config = dict(
    arch='conformer',
    model='self-supervised audio encoder (BEST-RQ)',
    dataset='single notes of musical instruments (NSynth)',
    train_examples=184686,
    n_mels=64,
    hop_length=160,
    input='log_mel',
    win_length=512,
    codebook_size=256,
    mask_prob=0.05,
    norm='rmsnorm',
    hidden_act='reglu',
    mlp_ratio=2.67,
    head_dim=48,
    fused_qkv=False,
    qk_norm=False,
    inner_norm=True,
    subsampling=4,
    layers=12,
    width=256,
    positions='sincos',
    kernel_size=15,
    init='xavier_uniform',
    residual_init='scaled_by_depth',
    optimizer='muon',
    muon_scale='match_rms_adamw',
    learning_rate=0.0052,
    momentum=0.9,
    nesterov=True,
    orthogonalizer='newton_schulz_5',
    adamw_lr_other_params=0.0015,
    max_grad_norm=5.0,
    max_steps=2800,
    batch_size=64,
    epochs=1.0,
    lr_schedule='poly',
    final_lr_fraction=0.05,
    warmup_steps=560,
    weight_decay=0.1,
    adamw_weight_decay_other_params=0,
)
Rows from block 2 of a small self-supervised audio encoder (BEST-RQ), named by matrix and row number. Rows with one number belong to one neuron. Each number is 128 + 24 x the weight over its row's rms, rounded and kept within 0 to 255. All counts start at 0. Numbers have three digits each.
After each neuron's rows are labels from the 100 clips, of 14976, where the neuron reaches its largest size: "top examples" is what is common among them. Only what is clearly more common there than usual is listed. The data: single notes of musical instruments (NSynth).
# gate: second MLP gate (model.blocks.2.mlp.gate.weight, 672x256), inputs 0-127
# fc1: second MLP up (model.blocks.2.mlp.fc1.weight, 672x256), inputs 0-127
# fc2: second MLP down (model.blocks.2.mlp.fc2.weight, 256x672, transposed), outputs 0-127

gate.190:118131161218123127188160121128139115114173145112129135150109109097127158065148099149108115115149122126128171104132152118070084126109101135121126171135126104136157147135128142152131149078128154144090090134146101169125107097107112091109085143066126133147104124167088170118128163113108131133099102135109149150151144128130160125122074134159066153090103139149112136146114142123126128168132
fc1.190:119123127167094127149128123176099074151127076139123142187086084133132147116148111142123115099141107140160143095192116135102108160163149100108116165123109087123088111123172167175119129146154153094136156108129129130139171119150116114144106131149146144134086120134089131162114167162145114123124133120080159156130121141153140088130128126130100150133126113116138148138127121132141127118159
fc2.190:097109148110107112128101156061152166136160109127115182156142166119151129098092136137138148155109154144088114127114143156106126125107107159090105104113155161143128137132091107091094126142121158156091127132102114125147151168137148104115109141104118136111186181137117110131139107101093130134135106094146097111148143163130119148147119113119115112115110157129104110130100109132119116142113
top examples: mallet

gate.269:134166154186115115115166114087069175116100122157128139153142130097116115136127135095128143165112095116108146130172139119122162092096114080090114178136117110142156136143091171119112118143149096126095178115149119161134105118155125144161173137061117157112169094148134129140117174122122170095088114162147105165092090145133143128131163118151122145169094121153087137142155136130125151160119
fc1.269:131141122167085120128126109152145130146123134124118132123143121132104126141147098071144069136147140111088139136098112124095084110120127097118117111091123128092155132148114123102131077131115105164121169135123128089098130137115199164108123119088165144092144113138163120124130162201072168153127124131098142116111094153125087093159138133136137168183083118111141130149202154134122130128130
fc2.269:081094127115157127114094144143171095125126103107118143119140129138090108132126131140128114106152149120108113146154155111136174121127145108129145165107145158142126093155133098159104134140118171114111062092104153134097146093157094131122128129146077096115115107144122137154141146122154109127184125129086145156171121101072086162143147183119098127095111119118109136141103135126151105112123
top examples: octave 7; mallet

gate.250:139137117143098100110120126143108144119106116118113134164144111176133170137151095133167123151141123107147143120134110145091150138138118147167157127135116140127159128154131157142114079160084107128100148094070108117160179127117118160076141094157128122103132117088140125116111139109118106134130136138120130097163127126110188142151141111140104160154128159095123107150147153136115115117053
fc1.250:143082088121111111132112088136088096172169085121139106098118163106115130099156112132110097108071135097109126120150131126142119144165163151148145099164116115113102149164104132129129128151148147104104106174123134109114078127140124135143112132113103134122129110112100101125165104097094103130169114169138153112130150063145141137142093146084169127129142121172122125121101105155132116150119
fc2.250:123138141129122138067127134122124137126137166098106157117136104133134115142109157142127148091147167133149112143094119142114123125120103163139151134115155108109117125098147140106154142089088123132115122153118152155089122147140106088168138117138176160130085089130154122112113156153172113111143149146108079122143142129155117132091140138131124132112098153043124177147121102096117111140113
top examples: acoustic; string; brass

gate.288:131148147123121136148145122144110126118138125130148108140092122121150132137100150087093108137116153116095099148116119147100118139128141106085091115147132120099097092117086087112129177103130156098116174142172123149173123160102119145100136162093157114125136127148129140096160166102095095145097102124119163178099132079140075116155143119134137088113162114143111120125129127154120110173099
fc1.288:137150121121116130179154113125102147120121112114186145109106096126165115096108135141141092195119147139142108132109129120149118116095143115099075130141128113048137126123088128088134107114119114090073142139130119168166132091111113138141110113165133111114160153150074095140104143132142154152178118122160145104147134146096089082127122101149145099124150113104099176165178115148133153151129
fc2.288:073132110136130144086099155141154121123118103132088141151153161131117115155148126165162155091132130095098121095131151141134119147174124143139164112101159120171125120152125155114142113149165092123155105119134098127128119161137145122121164155130146100140134110131167091096110074105153141131128115098156107137120125106184153174137146149096145125162139082151163136152140137099105117106142
top examples: bass

gate.502:125100096139086136110103156146119126151120136125115096097098096114135123147170156112101130130120177110122108140065066155133110183129121118152096134151125109124145123127095137119143151137111158112140079150157124125071120124149113116136080134083165137146131136158115146101097178110130122128147147114119195116109138128131114114130107092115113158165141114115083150117163120157159148125111
fc1.502:100130155101142120154068123109150130088136115137106120124123118119145075165159161160135138170154161172156157107100130152140088125097144129135119104101091148095148137158117103144097126101107126131134150101141071157139131098128113111170186132126091133135131153179143116165122148127115127150118103197151122091133140088144111130175140130082136093117147132115114137138170146119097128163123
fc2.502:159111142100106144179142131122145136119154129119172138154139106144121129151117098090144129140112138156153098158185137145130108122130086167079114135120150098134125135087120148122140113130139166147144159196111168126118151119117163130140073122119096165138155089108111129095128148139145129107101138086131114145143093113098140167118132151098101099159133100152101165131101132090100148122158
top examples: octave 3; guitar

gate.47:109134103115130103171101134103098160162119123135128123084127111140127153125118130148145163104145133112107114157139105133143133102104129109070166082127087134114116088092146157106092119115115164030129174141157112114140140101137122113103143127094107109138094084125162120099127121106115146106118111141156094111096118108095147122123135097158127097124137108159063160099155069165135163125088
fc1.47:109121124150134128101147109126141152123158090178127162137110160136128175133098150111091121091120134151106146105166147111155101130115127143135148136113154149094126157126157118117132130095114125085146158130110141091173138113097154116118188130084131074105141120112111136073131097146165147117167113120113137140141101174133185134123111103142147156112177135166089130094120111140135121191121
fc2.47:150123146130106128139137088137116146110130131132130141126177150108121138107132140143122110128128144106161138153075119105136143120147116100125120107148121097137121136153132117171138072125131117143090174103126121144148090140142097148104121166129129107107115107182115153145122145087128108125145120092102179137092158081121118099116116094093100088164129113112148094138147083134112179134131
top examples: mallet

gate.333:083147112163102122141088127099138154123101148103146133131126123132112152150131146110118148126168091123153138159119165149166137106117132116126135127122136118140125123127143133136107126133148127141123114156146141106127102139146112172143156139158143143133141170064137117124128159083083083100104150151104150110118144129161137108152126084109088046126132138171135079156123101074109124145093
fc1.333:128110139134129134169115140160123119177111128094099137134120126139150142156162157114124156095084096120138118124150089125132120070102132138126131107091127165111132148125162114092134112096144146113133119148159132152110137105146134161135131114163113138161138095149130127117161083112096110108179106086128130109140111122136118181123106133125096118116090128121126140117122155110153082118135
fc2.333:110130101098166120149096107098079103079124103105119172121153102160095131085135114183168143151117109177089150182119101091115150131156162155092121122140191147129111116160099118113121133146118114191121138135150160120159134148138115102147162085100132127150126117107124121119134144158151117142122106121129107148109140135131087146130114141125147124151138111121148132150118127164141122144131
top examples: octave 5; mallet

gate.358:149131107166129153109143159157131074104174147136090086144122103120112140101070138126126144137138126104125135118137154153139092129133101152096168146134117094127138132136136125148144144123124136151158124110181108135149104110117163160168147140155149167148106140107155133148143125158104122106134145131126147118102179192147140159172175149112148142140146128156125119150148143128111121089089
fc1.358:105141179079121134150119097108138161104152090087129128161091145154169150096119116147133097115129118125144153155129142137126130121142147090132174095172112134152168129107076168166122089134111129167143141150162112160159116122125129103124132156142138147115088190101144155146108139124151150156119145121123113107135150083137149103176180165099118116137126095173122121123127088172145106130147
fc2.358:097128081127169112160172121130077101165144155149159150113136107106116099139139126062147097122164116087105117076166103114116113150129136112181133138128162131125094132116164101110133107130131091106152126092132117128113140124116104137129169128166139124175141154142136107109168086123081116140103117134165149137118097136112147143081134130135144126129102137077120150135172127073079101130136
top examples: mallet; octave 1; octave 7

gate.368:133163132061134156151144155174132108127122094132138159148100133089106099145137091164146127152108110133115150116097079101122091129171114134112136120154108151093099074116110125131108113162116159124149155099122114116083108141119127111151113141084118063159124101160108133124136135170155131087153150089120093095101146145152136127136094062109117110136134154117107137117106085073124121120110
fc1.368:130148142146109119147159122120108115164142133166072108108135100112114147135168098142124114148115120144182157107127153150158126158106111092113131057099118131132173174085160125106120133115130089112118130116111135156116145102119118142118142144124156093117083143081102128114114102137120142136134072131098149169142139107142123112163116133118108167113104084127148127172131141103114083149163
fc2.368:120160104156115094108120129143081113125117135133114104127103143148108073100110177116106120192111155146148167143122131121100110115127123132103128136124146082106111109111119161143130130160126162130155111112154113091134105058110148162155113112126125175110165125147153121181158159089122133140097127136162151108138111143114143136127116198175150127128125123158124123104146141127138138114120
top examples: octave 7

gate.205:130137187141142098101125145113153120133101150142132101132150136107150122140127125117092119102107133115142127148092090146131151124114105127124127143138108090114131166116130127120152133110124137100097142115121137130114106159090159139170064092123139143149141177126115134110124183110099120165107148065124123109136142135149142096179182106136148130117148151141155163099157137099137134095151
fc1.205:127126133116121151135122160101098113120142120158137136172109146095134121143137129141157115147177128153132130183126136108131127078119101116168147138122118111134097113165128128147128111113138165138161138110135097187123119132121115124124106093205093155135147126134131163145150128063144138187129123137173147138193140079091145138107126095151152147110132104125127145125151107120177102134122
fc2.205:116150137102128124106088110147126136117091128128099078155103136126126125146122178088110137131128144125158170123114127138118087127135134113128085095126131130134120147103114119135126157133127100157101093104107106127140103069139131131132112105098142150145139106092119121136130157159093172117137130146124112115130099128136099157116091183129120111148117160112118121176111155128077127126116
top examples: octave 5; octave 7

gate.422:103124125123094147139156141113139129084105146084101086130146102112150131109156113146136169086136153085082132159085136126112118123093118130136107115128112143107137130145153136136124145084165112150121137139092131129138175121107153105081105132156121144136130089139081125119147128125140139157125128096105124129142126112156162122118138091101142144117176135142125094128119148101113153174132
fc1.422:123153090094125163125133137112119161137172124123132135098141141111148128121121137114158120119103129139155149074103133123092154157101171152112158113147112152102104133172102148133139096162157132135108157114114144140155105130153099136073140198134164123102184093079098098144135102128144141171116128102105132127125159131139148149108161085150159101146114139115134085143127160156158147128126
fc2.422:120091119138141106104084095171150123151105145159108143121116183134127140128124127114098105129116148123117117132145132106122100125120117128138149102133119150169104090135123127169128124142105145137112128144173133111135088131147089115137184098118141100115139144155111128100160094134096135122111116112138126144148164153094128104086124141154158155115143096183110100106150130116105108111095
top examples: octave 5; guitar

gate.252:132122119105132136134186134171143160111112149113096083149115135113119157189095101118080133108123154121103145153138121145102140108171151137138095103144133142108136073125109124156117110147160142142171161138053099165160105120127115150130135118143138100149124124113118156101148151160140150110092118115145137143149119107092108130146155106079102173140132143147093126157088113111120189144163
fc1.252:101109160132171104089096134115091135086143132097112136119127128130150148093149114116166111136143131171112114167113153143147100137179143113088153151122134130143148100169106161122122121122098125183140065158143131137089134128136130120100108145126138137124107106131125139133119134109126128176149139132115130105139148113124162138143099166173152115099166068099095129166136130124113117106131
fc2.252:089127114185109157097111123141107124102139175166140155144131138117120118132111167137135125134125111134115127155148162158113132157128111095136125147157092144132076120139116094122138108157129151113106116142122151149154152142162147129128119121111097132136119096118130167145162142151107123145095106116167143163119102147122142085118151135118119082131087173153105095091142159132101099133172
top examples: bass; mallet

gate.548:124132140168118117089144160120119126152155135184162124137142108135142116141120146133132084160132175141105146097109122161125080189125092163129137135163124135130131101114105133134106112087094154153118144147143138185109149145119133131128087103093098095140165089142139167128138134167099109072120152182146146107114156125135172153157115153114115149148119124087135082163128111114149103166123
fc1.548:155096098183134141123119116171116173137144138122155139154118090160119143156094155146167147148114147104124131171162127135149143118107108083170137145115114141133147145141143182149128093114099170139079120118106138102120182106080134113150127114097096105107130109095201123081116127105155107153126118120130131156153144121104108141146095178123156139141148148129129141128130145128151147137161
fc2.548:098120122098139105140137169109189127153101128151098129114115154125172112113143139127113123118157107114170156139153108132147140130157125149137100149097108097153071130102136122123134114139123083105115155158124107119125108144126120117120115130098140102128092108089107136168128138151150139140106121070114095120095109150106113168133145117117111139107089124122113103158113162118112140110130
top examples: octave 5; pitch class A; note: A5

gate.580:106154116145121103124102128103162133137138161133136136090125166156129121166134166142134100149172091117166120137151135143131109092128094133126150140141150097106109120138097137108118160107115131139149080086138137129094114123123135155132109153097140152110095121162098164122145082155167101109164145106079077117136119085140158144133120115139088109117122133127123064130140131115090148138095
fc1.580:124137123124121114117093138121118125113135123142134116180119122128128149100108097139118126143122143111081085137133116124085115147114158101146156169138128180111129111095126155094096111134136136153117103112113140123141112113137101142107133142124136141133111144152092167156165115115160171096098155185171109147091140094151158134104121105163105134106171131115144142109136134163118105135101
fc2.580:089153098110085139120100059118138118147130144074123089086158170171100121144204137124169136119155133064111135128103107151156121111137135125160116163125143109112114104126155120160142124107166079115131154122090116126115121111087136084146123105154123140149102148111164101119092144089151112152135142115122148162132086133123133144092120131110158153147134127123132108138136113122142137082157
top examples: octave 2; mallet; octave 1; pitch class C

gate.421:136122148134144143109130163093131068102155113109113138163161138151141137138064123128129137104105104119103120144144143143119115140155106145108109153142134126101163129150173076117161130111156124103128112094133143140109128142131120102108143148164133097117131176130121140088170099143144134112118145122158126131087121114127153124125176137174093156123127167151161121136151127125127121115123
fc1.421:152136142087133109161110116114155086139182129107125088119101136157099090127123152113089150120059120128169125131116134130146087141143122111166131109140145133134111085118165144136146136167095132114134154098126125113091123140148119108076097098151089149160147133135180125139140159199143114133148083079127137179128142148144094105115123108205171152136128180137102117099146149116143089134106
fc2.421:115128152160091175141169127108152124145101172142164135144095130090133126117148125107142115113141116150120145157130104126116174106145137062141158148137113137153141148141102156100107112140171124175107091132137115077113143073126110144166149135156151095131140131086130123106119138111133102117118158158116149114119123093117144154127161105104118120130150088170151146121136138155071155126123
top examples: octave 3

gate.354:102119095142110146170131139132145137125133111104069114142071112121115130122091145157116093105153079111121159157119114140099160123143153098152122111127130158111132167150123116167157152099130109151121145131097128111118101109153128135158133160150149129188139118131137129168077105143127097102155119105161130121118170144126149129157159120141155081127058128125170104087147140148093079157127
fc1.354:121158111134123121109091135131097121127115103109113136145141156166110111158109141161157165123133141132127143129136127147132119061122167099120141151119146141135130134117123150128121168126088113152152143087150152135159132142147097155129146098146117126083135095122119097131105111096176107138111158152106130115103115150123112138140111115165155158141097158156119131115193172133144126128112
fc2.354:143139146128104140114152122139147093156136168135159134142133116151117128155165126128089159126171124152097110166098147162168109117163144139167102138141127146107151119132112095157100115144145063116158138128146123131140121149141119148127143140137102118118166113104139154108133115145138119120143148174178170120109117137118080137091125095088127095145106122148097133158104118141144114156118
top examples: mallet; octave 7

gate.181:117099127142126090145127117116165127142184121107137100114139124113095130109101120172098137132146173141105117142125110110127154140105194139108098131155120124164111090182152133118134131161088141156098118153136113156126111132114133115118113143125093138119124079145129114151095134131133154106099134100100084097079133093154113122130158128145143089147123139166200111146171156116104125160141
fc1.181:137078098138118095135128108129149147131169164120144101099099139133102180094122108151143139080131102069105105121136116160117133127080146113121086175131107145106159110117096134157112102129135162135089094136132155124116094132100148136116092108146097169132141114090118150135116130110142125167072154151097171090156139135142081131122117105133115084146114140122141141101156157139109130136101
fc2.181:131117130084127157129161092113178124159104108130134171136142129131149114169129119108122100124138116123115118144137123134176115134135105142129157142085142124123164117147149173144175165101138147098136143126131120154127167138140177113153140149133098084147131137056115132111131159119160097092104150166135167155132157114091137157106105130150115113101142130123130129121110093078123107111112
top examples: octave 5; guitar

gate.648:139167156141108140107132129143131170112135133122151145147100124149089147122136102107117112152149115127110085130132162139114107117139116142143148092097149111153106142133090136067110155089091116171098168126114086200110139152134178142125148130160159121153102152096117154123102118168135138152123110089098151125152173154105140116142130127138129149107104106132124150185130116169133106099111
fc1.648:151103137165104119144101133136097106127125132146136160095142180139137167149109140133133144110138117082128151154159141122115166093151126156138163125164086110128118133131114102137102150148111116139142150101092137120117146156129110092100173130097101109115141151128130133164137132106083120130105140132092122153101098120150185130129131131148116089133113146151156153140143132112108155178130
fc2.648:092118150152148158092123152109175172118158127093090141120156109115162102115143151126118127125151113103139141126092144123112113134138144127097118137120178175140135113116112129121142114130128157141158150132152062128141120134151156124097105166131134125126162119153169105118143143166165147095134172108129119132161164129093110115153145147095101119123162108138144128091083157119079114145097
top examples: octave 7; octave 6

gate.91:155118127149108129141114094147094146125105114116100170142095115112122141111114155128174087147140150145116117127107169124138118120136090138126136121088114103088112103127155143079158111107123158119104116137095124124113168145098070108127096139122112123077145155134179135079119122103147159111121071127131135118160118128109093163145133135089163112172092147155111102111129089130136140101139
fc1.91:123146116146150168111130096165078124138083119107117094080119116112148103117120120121143157144148095086141118117107121095119126110130131115109147073120126126152114111149105153170165117109186109101153092176159102116097121124147119164123155136111110174126150091154139144104149113107147123127147102115164087119136115131139107161123157152102127124144092127137130103146135107111140118143122
fc2.91:140127141119110145114117120104146113129134135137131141174135131121127151109127146120146106158112144101109101150141117175138157128128162131190166139140102160134102125113096087105118123116107141154070114115156147103111147172086161114162157129103141112126120116111100104113078145149127107146131135141146111120124127170155111160097138140148106161145128147100107186133154162104120107116126
top examples: acoustic; octave 2; brass

gate.411:143146076146133124129159164114133109150119127144116149129157126125165126161126153089144156083179142097151104102117101129128133107158127094125133130126153116114154120150066173146124162117161090133131132158131117128099124090155133147155131152103120130153144128166135101128137143099147088113153113158106120117115064123094119059089171125142181152107147125103154130146130105110130163093115
fc1.411:124091138125153145169147172144103173136173134124148144111170142130128148124092118116127153131101125134126137150121130145130158123083128091143108158149103122067163153143146155153131138098143110122125100142132100145064156124152154092105113139134133126142136099115147136145099154119142136111101134111146151104144112082126155092120145143110128063114105136063170145120128120103143142137102
fc2.411:117171108142113060114121104105137121123148111127129123156132164104160126180109160188109155127150129127128148171145137126123102134143097140095135123079161147137135105138156125139157120120097143126125105158114144132170120122079067136145107106124180096123123152099116120130104152155128127145135078081149160159106152147164113163141127116160142158107162129157126043136140099146115106124133
top examples: bass; octave 1; octave 0

gate.350:146175095153162124173100124106120106151107149134120131147140089171121106143164123143135133171129151154129094119119129137147104130146120156116135125110167142151128090144128123130120144079106170107090129126140129137150184137205115091139132147137148105123117178105102099098133136143150151108093133160119109139107169134124156128142110159144155139080145161140141138143141135131140111141093
fc1.350:130130119133127102136148136119129119101163114151118131140169099105094120071124143115101146135103115114152130125156123105123140128131135135119172111117117092137150114150118165140089127147083105149117138125149110104117096133109162143136112178137120123102199174142104155137160132088130109109126121088141164140146147130131116082128113161095146149118094118127125098155133159135116124153152
fc2.350:129068103158135106149125129117135100137089134132136146132118083117154118116105097105146117139126135112127142153138135149102168114123134120120115147124127140126126135137126123117155100120110151138144112121109199121122123134130119151144145086139133133111128084094128138150123115169128157191102123146110128113119167098153103115109151115191170087131169140102102141099131113121073165139135
top examples: octave 7; octave 6

gate.31:127146147087124116154103134164109109130146147137120149131158144076141174147098129139153173156124156110072140108131134087137139139157106140122111125135106117108150098106142165150136118140156143161098160098185101142108095111139148117110094114092106101133182132160123099139151131090084126132098134164108111101133133144069135148132112201121096137170136125119119104131162175118095173155137
fc1.31:145129143161164121157161130170140116092125124087172124134106128163105114087158099128125156113149151106127105122143111161097093090122120155162128125140120141129100142118153107145163144129141142110092137142132137120160111126151107139151136140111125134106100087089148158160091123126184140129122134140146105135099152105162072134121101138128083118103141129159129095169149132185142114099104
fc2.31:152143102113132090068103111140118117146118128166143103126179127098134181139127117128169137129129125129128199120154136139124117163127112158102180128134158096124147142189126126131135140128167133125153123120120157103139145141101113112168109136172127124120125147107119120136170159116089130155133157127157136119152081166143140102137132101149126125131144127129126190134117109100088134127167
top examples: octave 3

gate.366:183126116130125116133172108067130122147159119106125087150127128125097148125123157158143147144108132166136132123128130115070144120173186118133137147165132170143107160120122117105133135149140140126164122135138136146152129161133144140120113153113145141151109075148122140118171090126090128077092076150146175087118111124116121159122155161140099134110109127164161147150143153122155136121094
fc1.366:176063072145139111142139106096082117141100114118106103114133158121149161120105155111116150139108174128126134131105123152162129141112140090149158118159105144108118127159132144105139141091146146112110119144180125126146136117182112113111119109120132107145082132164113130140072081111116134121150099127110128082100129122090136148116117129098109138129123163121162134147090101128159131134105
fc2.366:095140144156104135127111141109087109163162125148131126110154134103139102108137095115187121126108119129147108121127077134094109113140074144141098132091137144075112130105137123100075129145124152157128102149069140149130133110128124146086122120125109114163124118126140118161167134140144143165134163125165158134142130129128156126119122145148159138130099138139113144121146113067101120158127
top examples: octave 7; bass; guitar

gate.530:118102170093062133171118126122101140101134162113108115155126094141162164141181127124162107118134142145139135116133137150161143103092152170094112113112151143118116102140130115149153150123161126118090105135130145128113131125149093194106107133127127146119161153126152071143131140082099145114110130139108093137100162132140134110131109168142094132149076142092111113111125144141104131122117
fc1.530:113102146137112117131135081147079147095099083126114073140112136115154151107121114112146152127087134110123102119102112099173157126094144106130142121137093161089103149108117111143127145110130138134112074132143104111133124131127160140088105103092085128149144156144151106135149163096131150127153123152118113119149140137111159119135114155161116156129094128110142165125133147139162099141102
fc2.530:153109138142157127141104189089135111163177096139123110103105133143102109118147176120100132117148136164161144161149130105103151101153125103140143113118108123170144137138124174120120100159142065156125100100125171121131123163098145131154169102156125150124154122091123187125126139116158145120126134139156168122126118144148106135124144143112144086070111148107136133109140132121135158121142
top examples: mallet

gate.69:132144139131128119138139166143173132110106084111141087119131142091136160167170119125100160106127118138118121129138134137085129075138080134138089109096106100132129137117117159092154164163111117154151088086134163135099120101111155115128117144094143101126118159149139085098090147110134142122096113145136153142141144149151137120103127104126152108156140160146117160149103142108116169136117
fc1.69:142138157118126144117124162126173136126163120084136179129157130124102125123133103105094140150154123125110168092094097133146123109140088081120097103145124122124143134112104118110120156157127147139138110118129097159137122135086158093120140090116108121151151163118112103141160157146190145137145117153120130126108129112139095117144108104112126134132147151084139121123152099112127105142143
fc2.69:104140104148145106143157122122142092107137151084155113146115139117120104110152149122166137136126131133141152121174166109131113116138136143124127092154180094116106113124125152106149103096120133119121177150172117092104130170112144140118137113159166100125143164126112146138140132123081095126147084116095141156125128132117118110088118169087114164123157124178094112125129127113111176121115
top examples: acoustic; pitch class D; octave 5; note: D5

gate.671:099123134108125124137142175097140117105153092140135130177070108098100173119150112123117137136101114111104111131125135114117091142109118151133097127111092143113118164114152158140154113145140189129158135087141150179111131138151137111102193127167108129113137134146138122160163095155120105130165141152116134142129103136181172112135146154129144132157127083104154154132171162117158135150120
fc1.671:148102141146141142139154117158137091135070122126119111115121103134128127104143148162083113103098112135114142105122178142134138126133178131163123110159118152157111100116136183095154150126148145177163139123146168098148128177156141130107148138129151116145115134074169138104097116138125136161107165102091129148189105100124113134115163112133130131107110105134148111131112142077177135117144
fc2.671:164141151124102087117102093059144135138173181107137149177149168104118146142127174115157160170154129144123139132083101159165138141114105125098120113128123111124164146110114097112119137133075137086077114085107114121129147132155147137148133152118117148138116143124107188097140142109112153084135112134151146098116164162160144096131102126124108106106145194132152073117121077112176132142110
top examples: octave 7

gate.418:175147167102147116142162109137145118125106138132116148101114148146148160141111125126114158120143122115112113132120083137075083090122124133176166065097126132120163139163078167131181123135099126082109158139133153135103142108094094118078130130150105138137139110136089125138140122115105102129150108127158107137150128140127124148154106117121131147113124107103126119141115158121130139100133
fc1.418:095113106111116131112150062108121068080167085160131155100186108128122139144125077128153127114103119140143134117121167105117087099139122178129106118133123146106110130132101168125154109156129092142136123154162146164140130085105120098152154118130102159131137106138146096113106088130108116113163115154134085123154169123126111118150115147149138120134140105130145121143184146161090166158142
fc2.418:099158136132130152130119185137119099136163148120134122150118100099117045138132168104171111112119120134146102179141152143148163128082117139100096120144100154112126154086112125087158182122131092136101103132132136096127105162108172157133108136117103108090132104130086132165111207107165142097093145151082127170108137144149114125142142127120118149159170146159098139106149119109124118116102
top examples: octave 2; octave 1

gate.646:168120119132088113145143130117174137182158099102134161097106128137133108115146154155136130147110142110146116150140121142154124092104108132106143135107117138106146108153155126157126121147131136135112167158183101111116146155104131159136129118128154101133161144131136157100156086127151143114127178135131142102151139100062143132119133154091140102104141102136129127116069116097152074172156
fc1.646:174133117106151110149105097097130109156150126114160130171147115124117122133122121179145145144087163097085141163130127108157097116105143182115154100093142149129139122104156183135133136153140164119108156152119087123128125128094116123139126140114117138091108109127104112107128121162150120132101116097175147154178112138150085083096159148133141084134113168122158144094171139128097119133067
fc2.646:154159143146090124151150127146133136088115112119106136104166125129139118176120134144121137115126141156135084108101119108134176114101089135133123133115145159121119126110140099134110122168177142164148123142143140175103117147137072105129127117156144122129155083090156125142134144125164106131105127141111141137124093106135171137142107097127116156097144157125104135169135165120180124159174
top examples: octave 3

gate.201:170143112141105127089144119110187153125135151154149082098111164109160107124130136103179148135153091109118132128147156121146158163094165122155119090151105166160066136120173126082142120101123108148101141117162121176119123144171155147139091136129150076137146142139071152101134115106118121109085130098130131131149132121159110148123124136093131124111137103167119163132135126097110179083201
fc1.201:137123115110115174159150141144118117109128138145147107183100121161124156139132125138097097102114158153136149120105101121137104113173106113120119155094119130127128139118135100124126139144103098132161127093093180074151125126119121124099123118146093180137141122132148104135155152142134149175157122137112086135137141146114152107145108114175155142127082137109119122146140155124173085165056
fc2.201:123124114142107116095117128113134106146113139123129118120109107123118126086112125126113124125105083115109135140189135128165148103136166119155107133119168116114090154134136094093116173134142137145147118124200107120124102110150148208129110173121151157113104149173131097119120121094124091159115158153131117143160151144103121168129140140124120131085133120110136098124163145122134112108119
top examples: octave 3

gate.256:123117090144091166167118121137106117144177112114121138136112131125160159121133128108123156111120092132130076186111121103172121101113125117131159141145101144142117146118113168140124146126101080117114134102171135163123090119107151189153162143140132093145119162115147135098103163123126127133124112123147075094090145123141119142093151132118120104160086162120151135121114104149081119141118
fc1.256:120101100113100159149134114134099138139130107139098111162174092112137137127130155119112152140114119156150098114110103148138159110124179081173130125178143120159112142129128129136163138152159112112155115177118145157088114163124104129146099145128102139138122152138165106148116114108148174112149130121079119134147100150094128097089093125105164162122115099157151145106093123110126118162160
fc2.256:169156134103175101077075150113132091186115173109174138123080109164099136101128127166124125127115084117110134169107138145124138128144101172097140153137131135176108116115147165129143098165145121181126135139176153115150148113185148137075131112150150093083121110122108145113127114116141139102120120150144139143134140110112155132143138128173098114127115143116122142164129137164146123087163
top examples: octave 2

gate.430:156133108124128115131143127109133136119143120145122170150138118092114079116116124127067121141133127091141109162099132130150121110105123121121134095105094157105131166115085114112157119147154131096108117104128111086114089097105151121169102147154101161136104079151150143133134176105159103122132143155102079117108101142125123153112154122135184138123135115120175137118137099143117133111102
fc1.430:128119115122085142137117141143118108157130145160090162097167139154116095096152154155117140104127125136118123150152145141149117141144097142121111162111134135145112149164138105093114178119142170120172141108082091092119113109139147115170143126124123150176111132114175156170073154106163119097117136127111117119131141133103166123125140170117153116149144166159110083130138114109148183093132
fc2.430:124151171104156141107136109122160095112144113088150115116121124117120067148125124133104136151085137131115131151111125141117147086119095136147164130108087145162145114154129098118125097144104105114087131130135094142131122121124144113131142113111132113115070146127156116091153141107121129141136118156106163113129095164112123123098113075129100147163126111098160110112093136147153122183079
top examples: mallet; octave 1; octave 7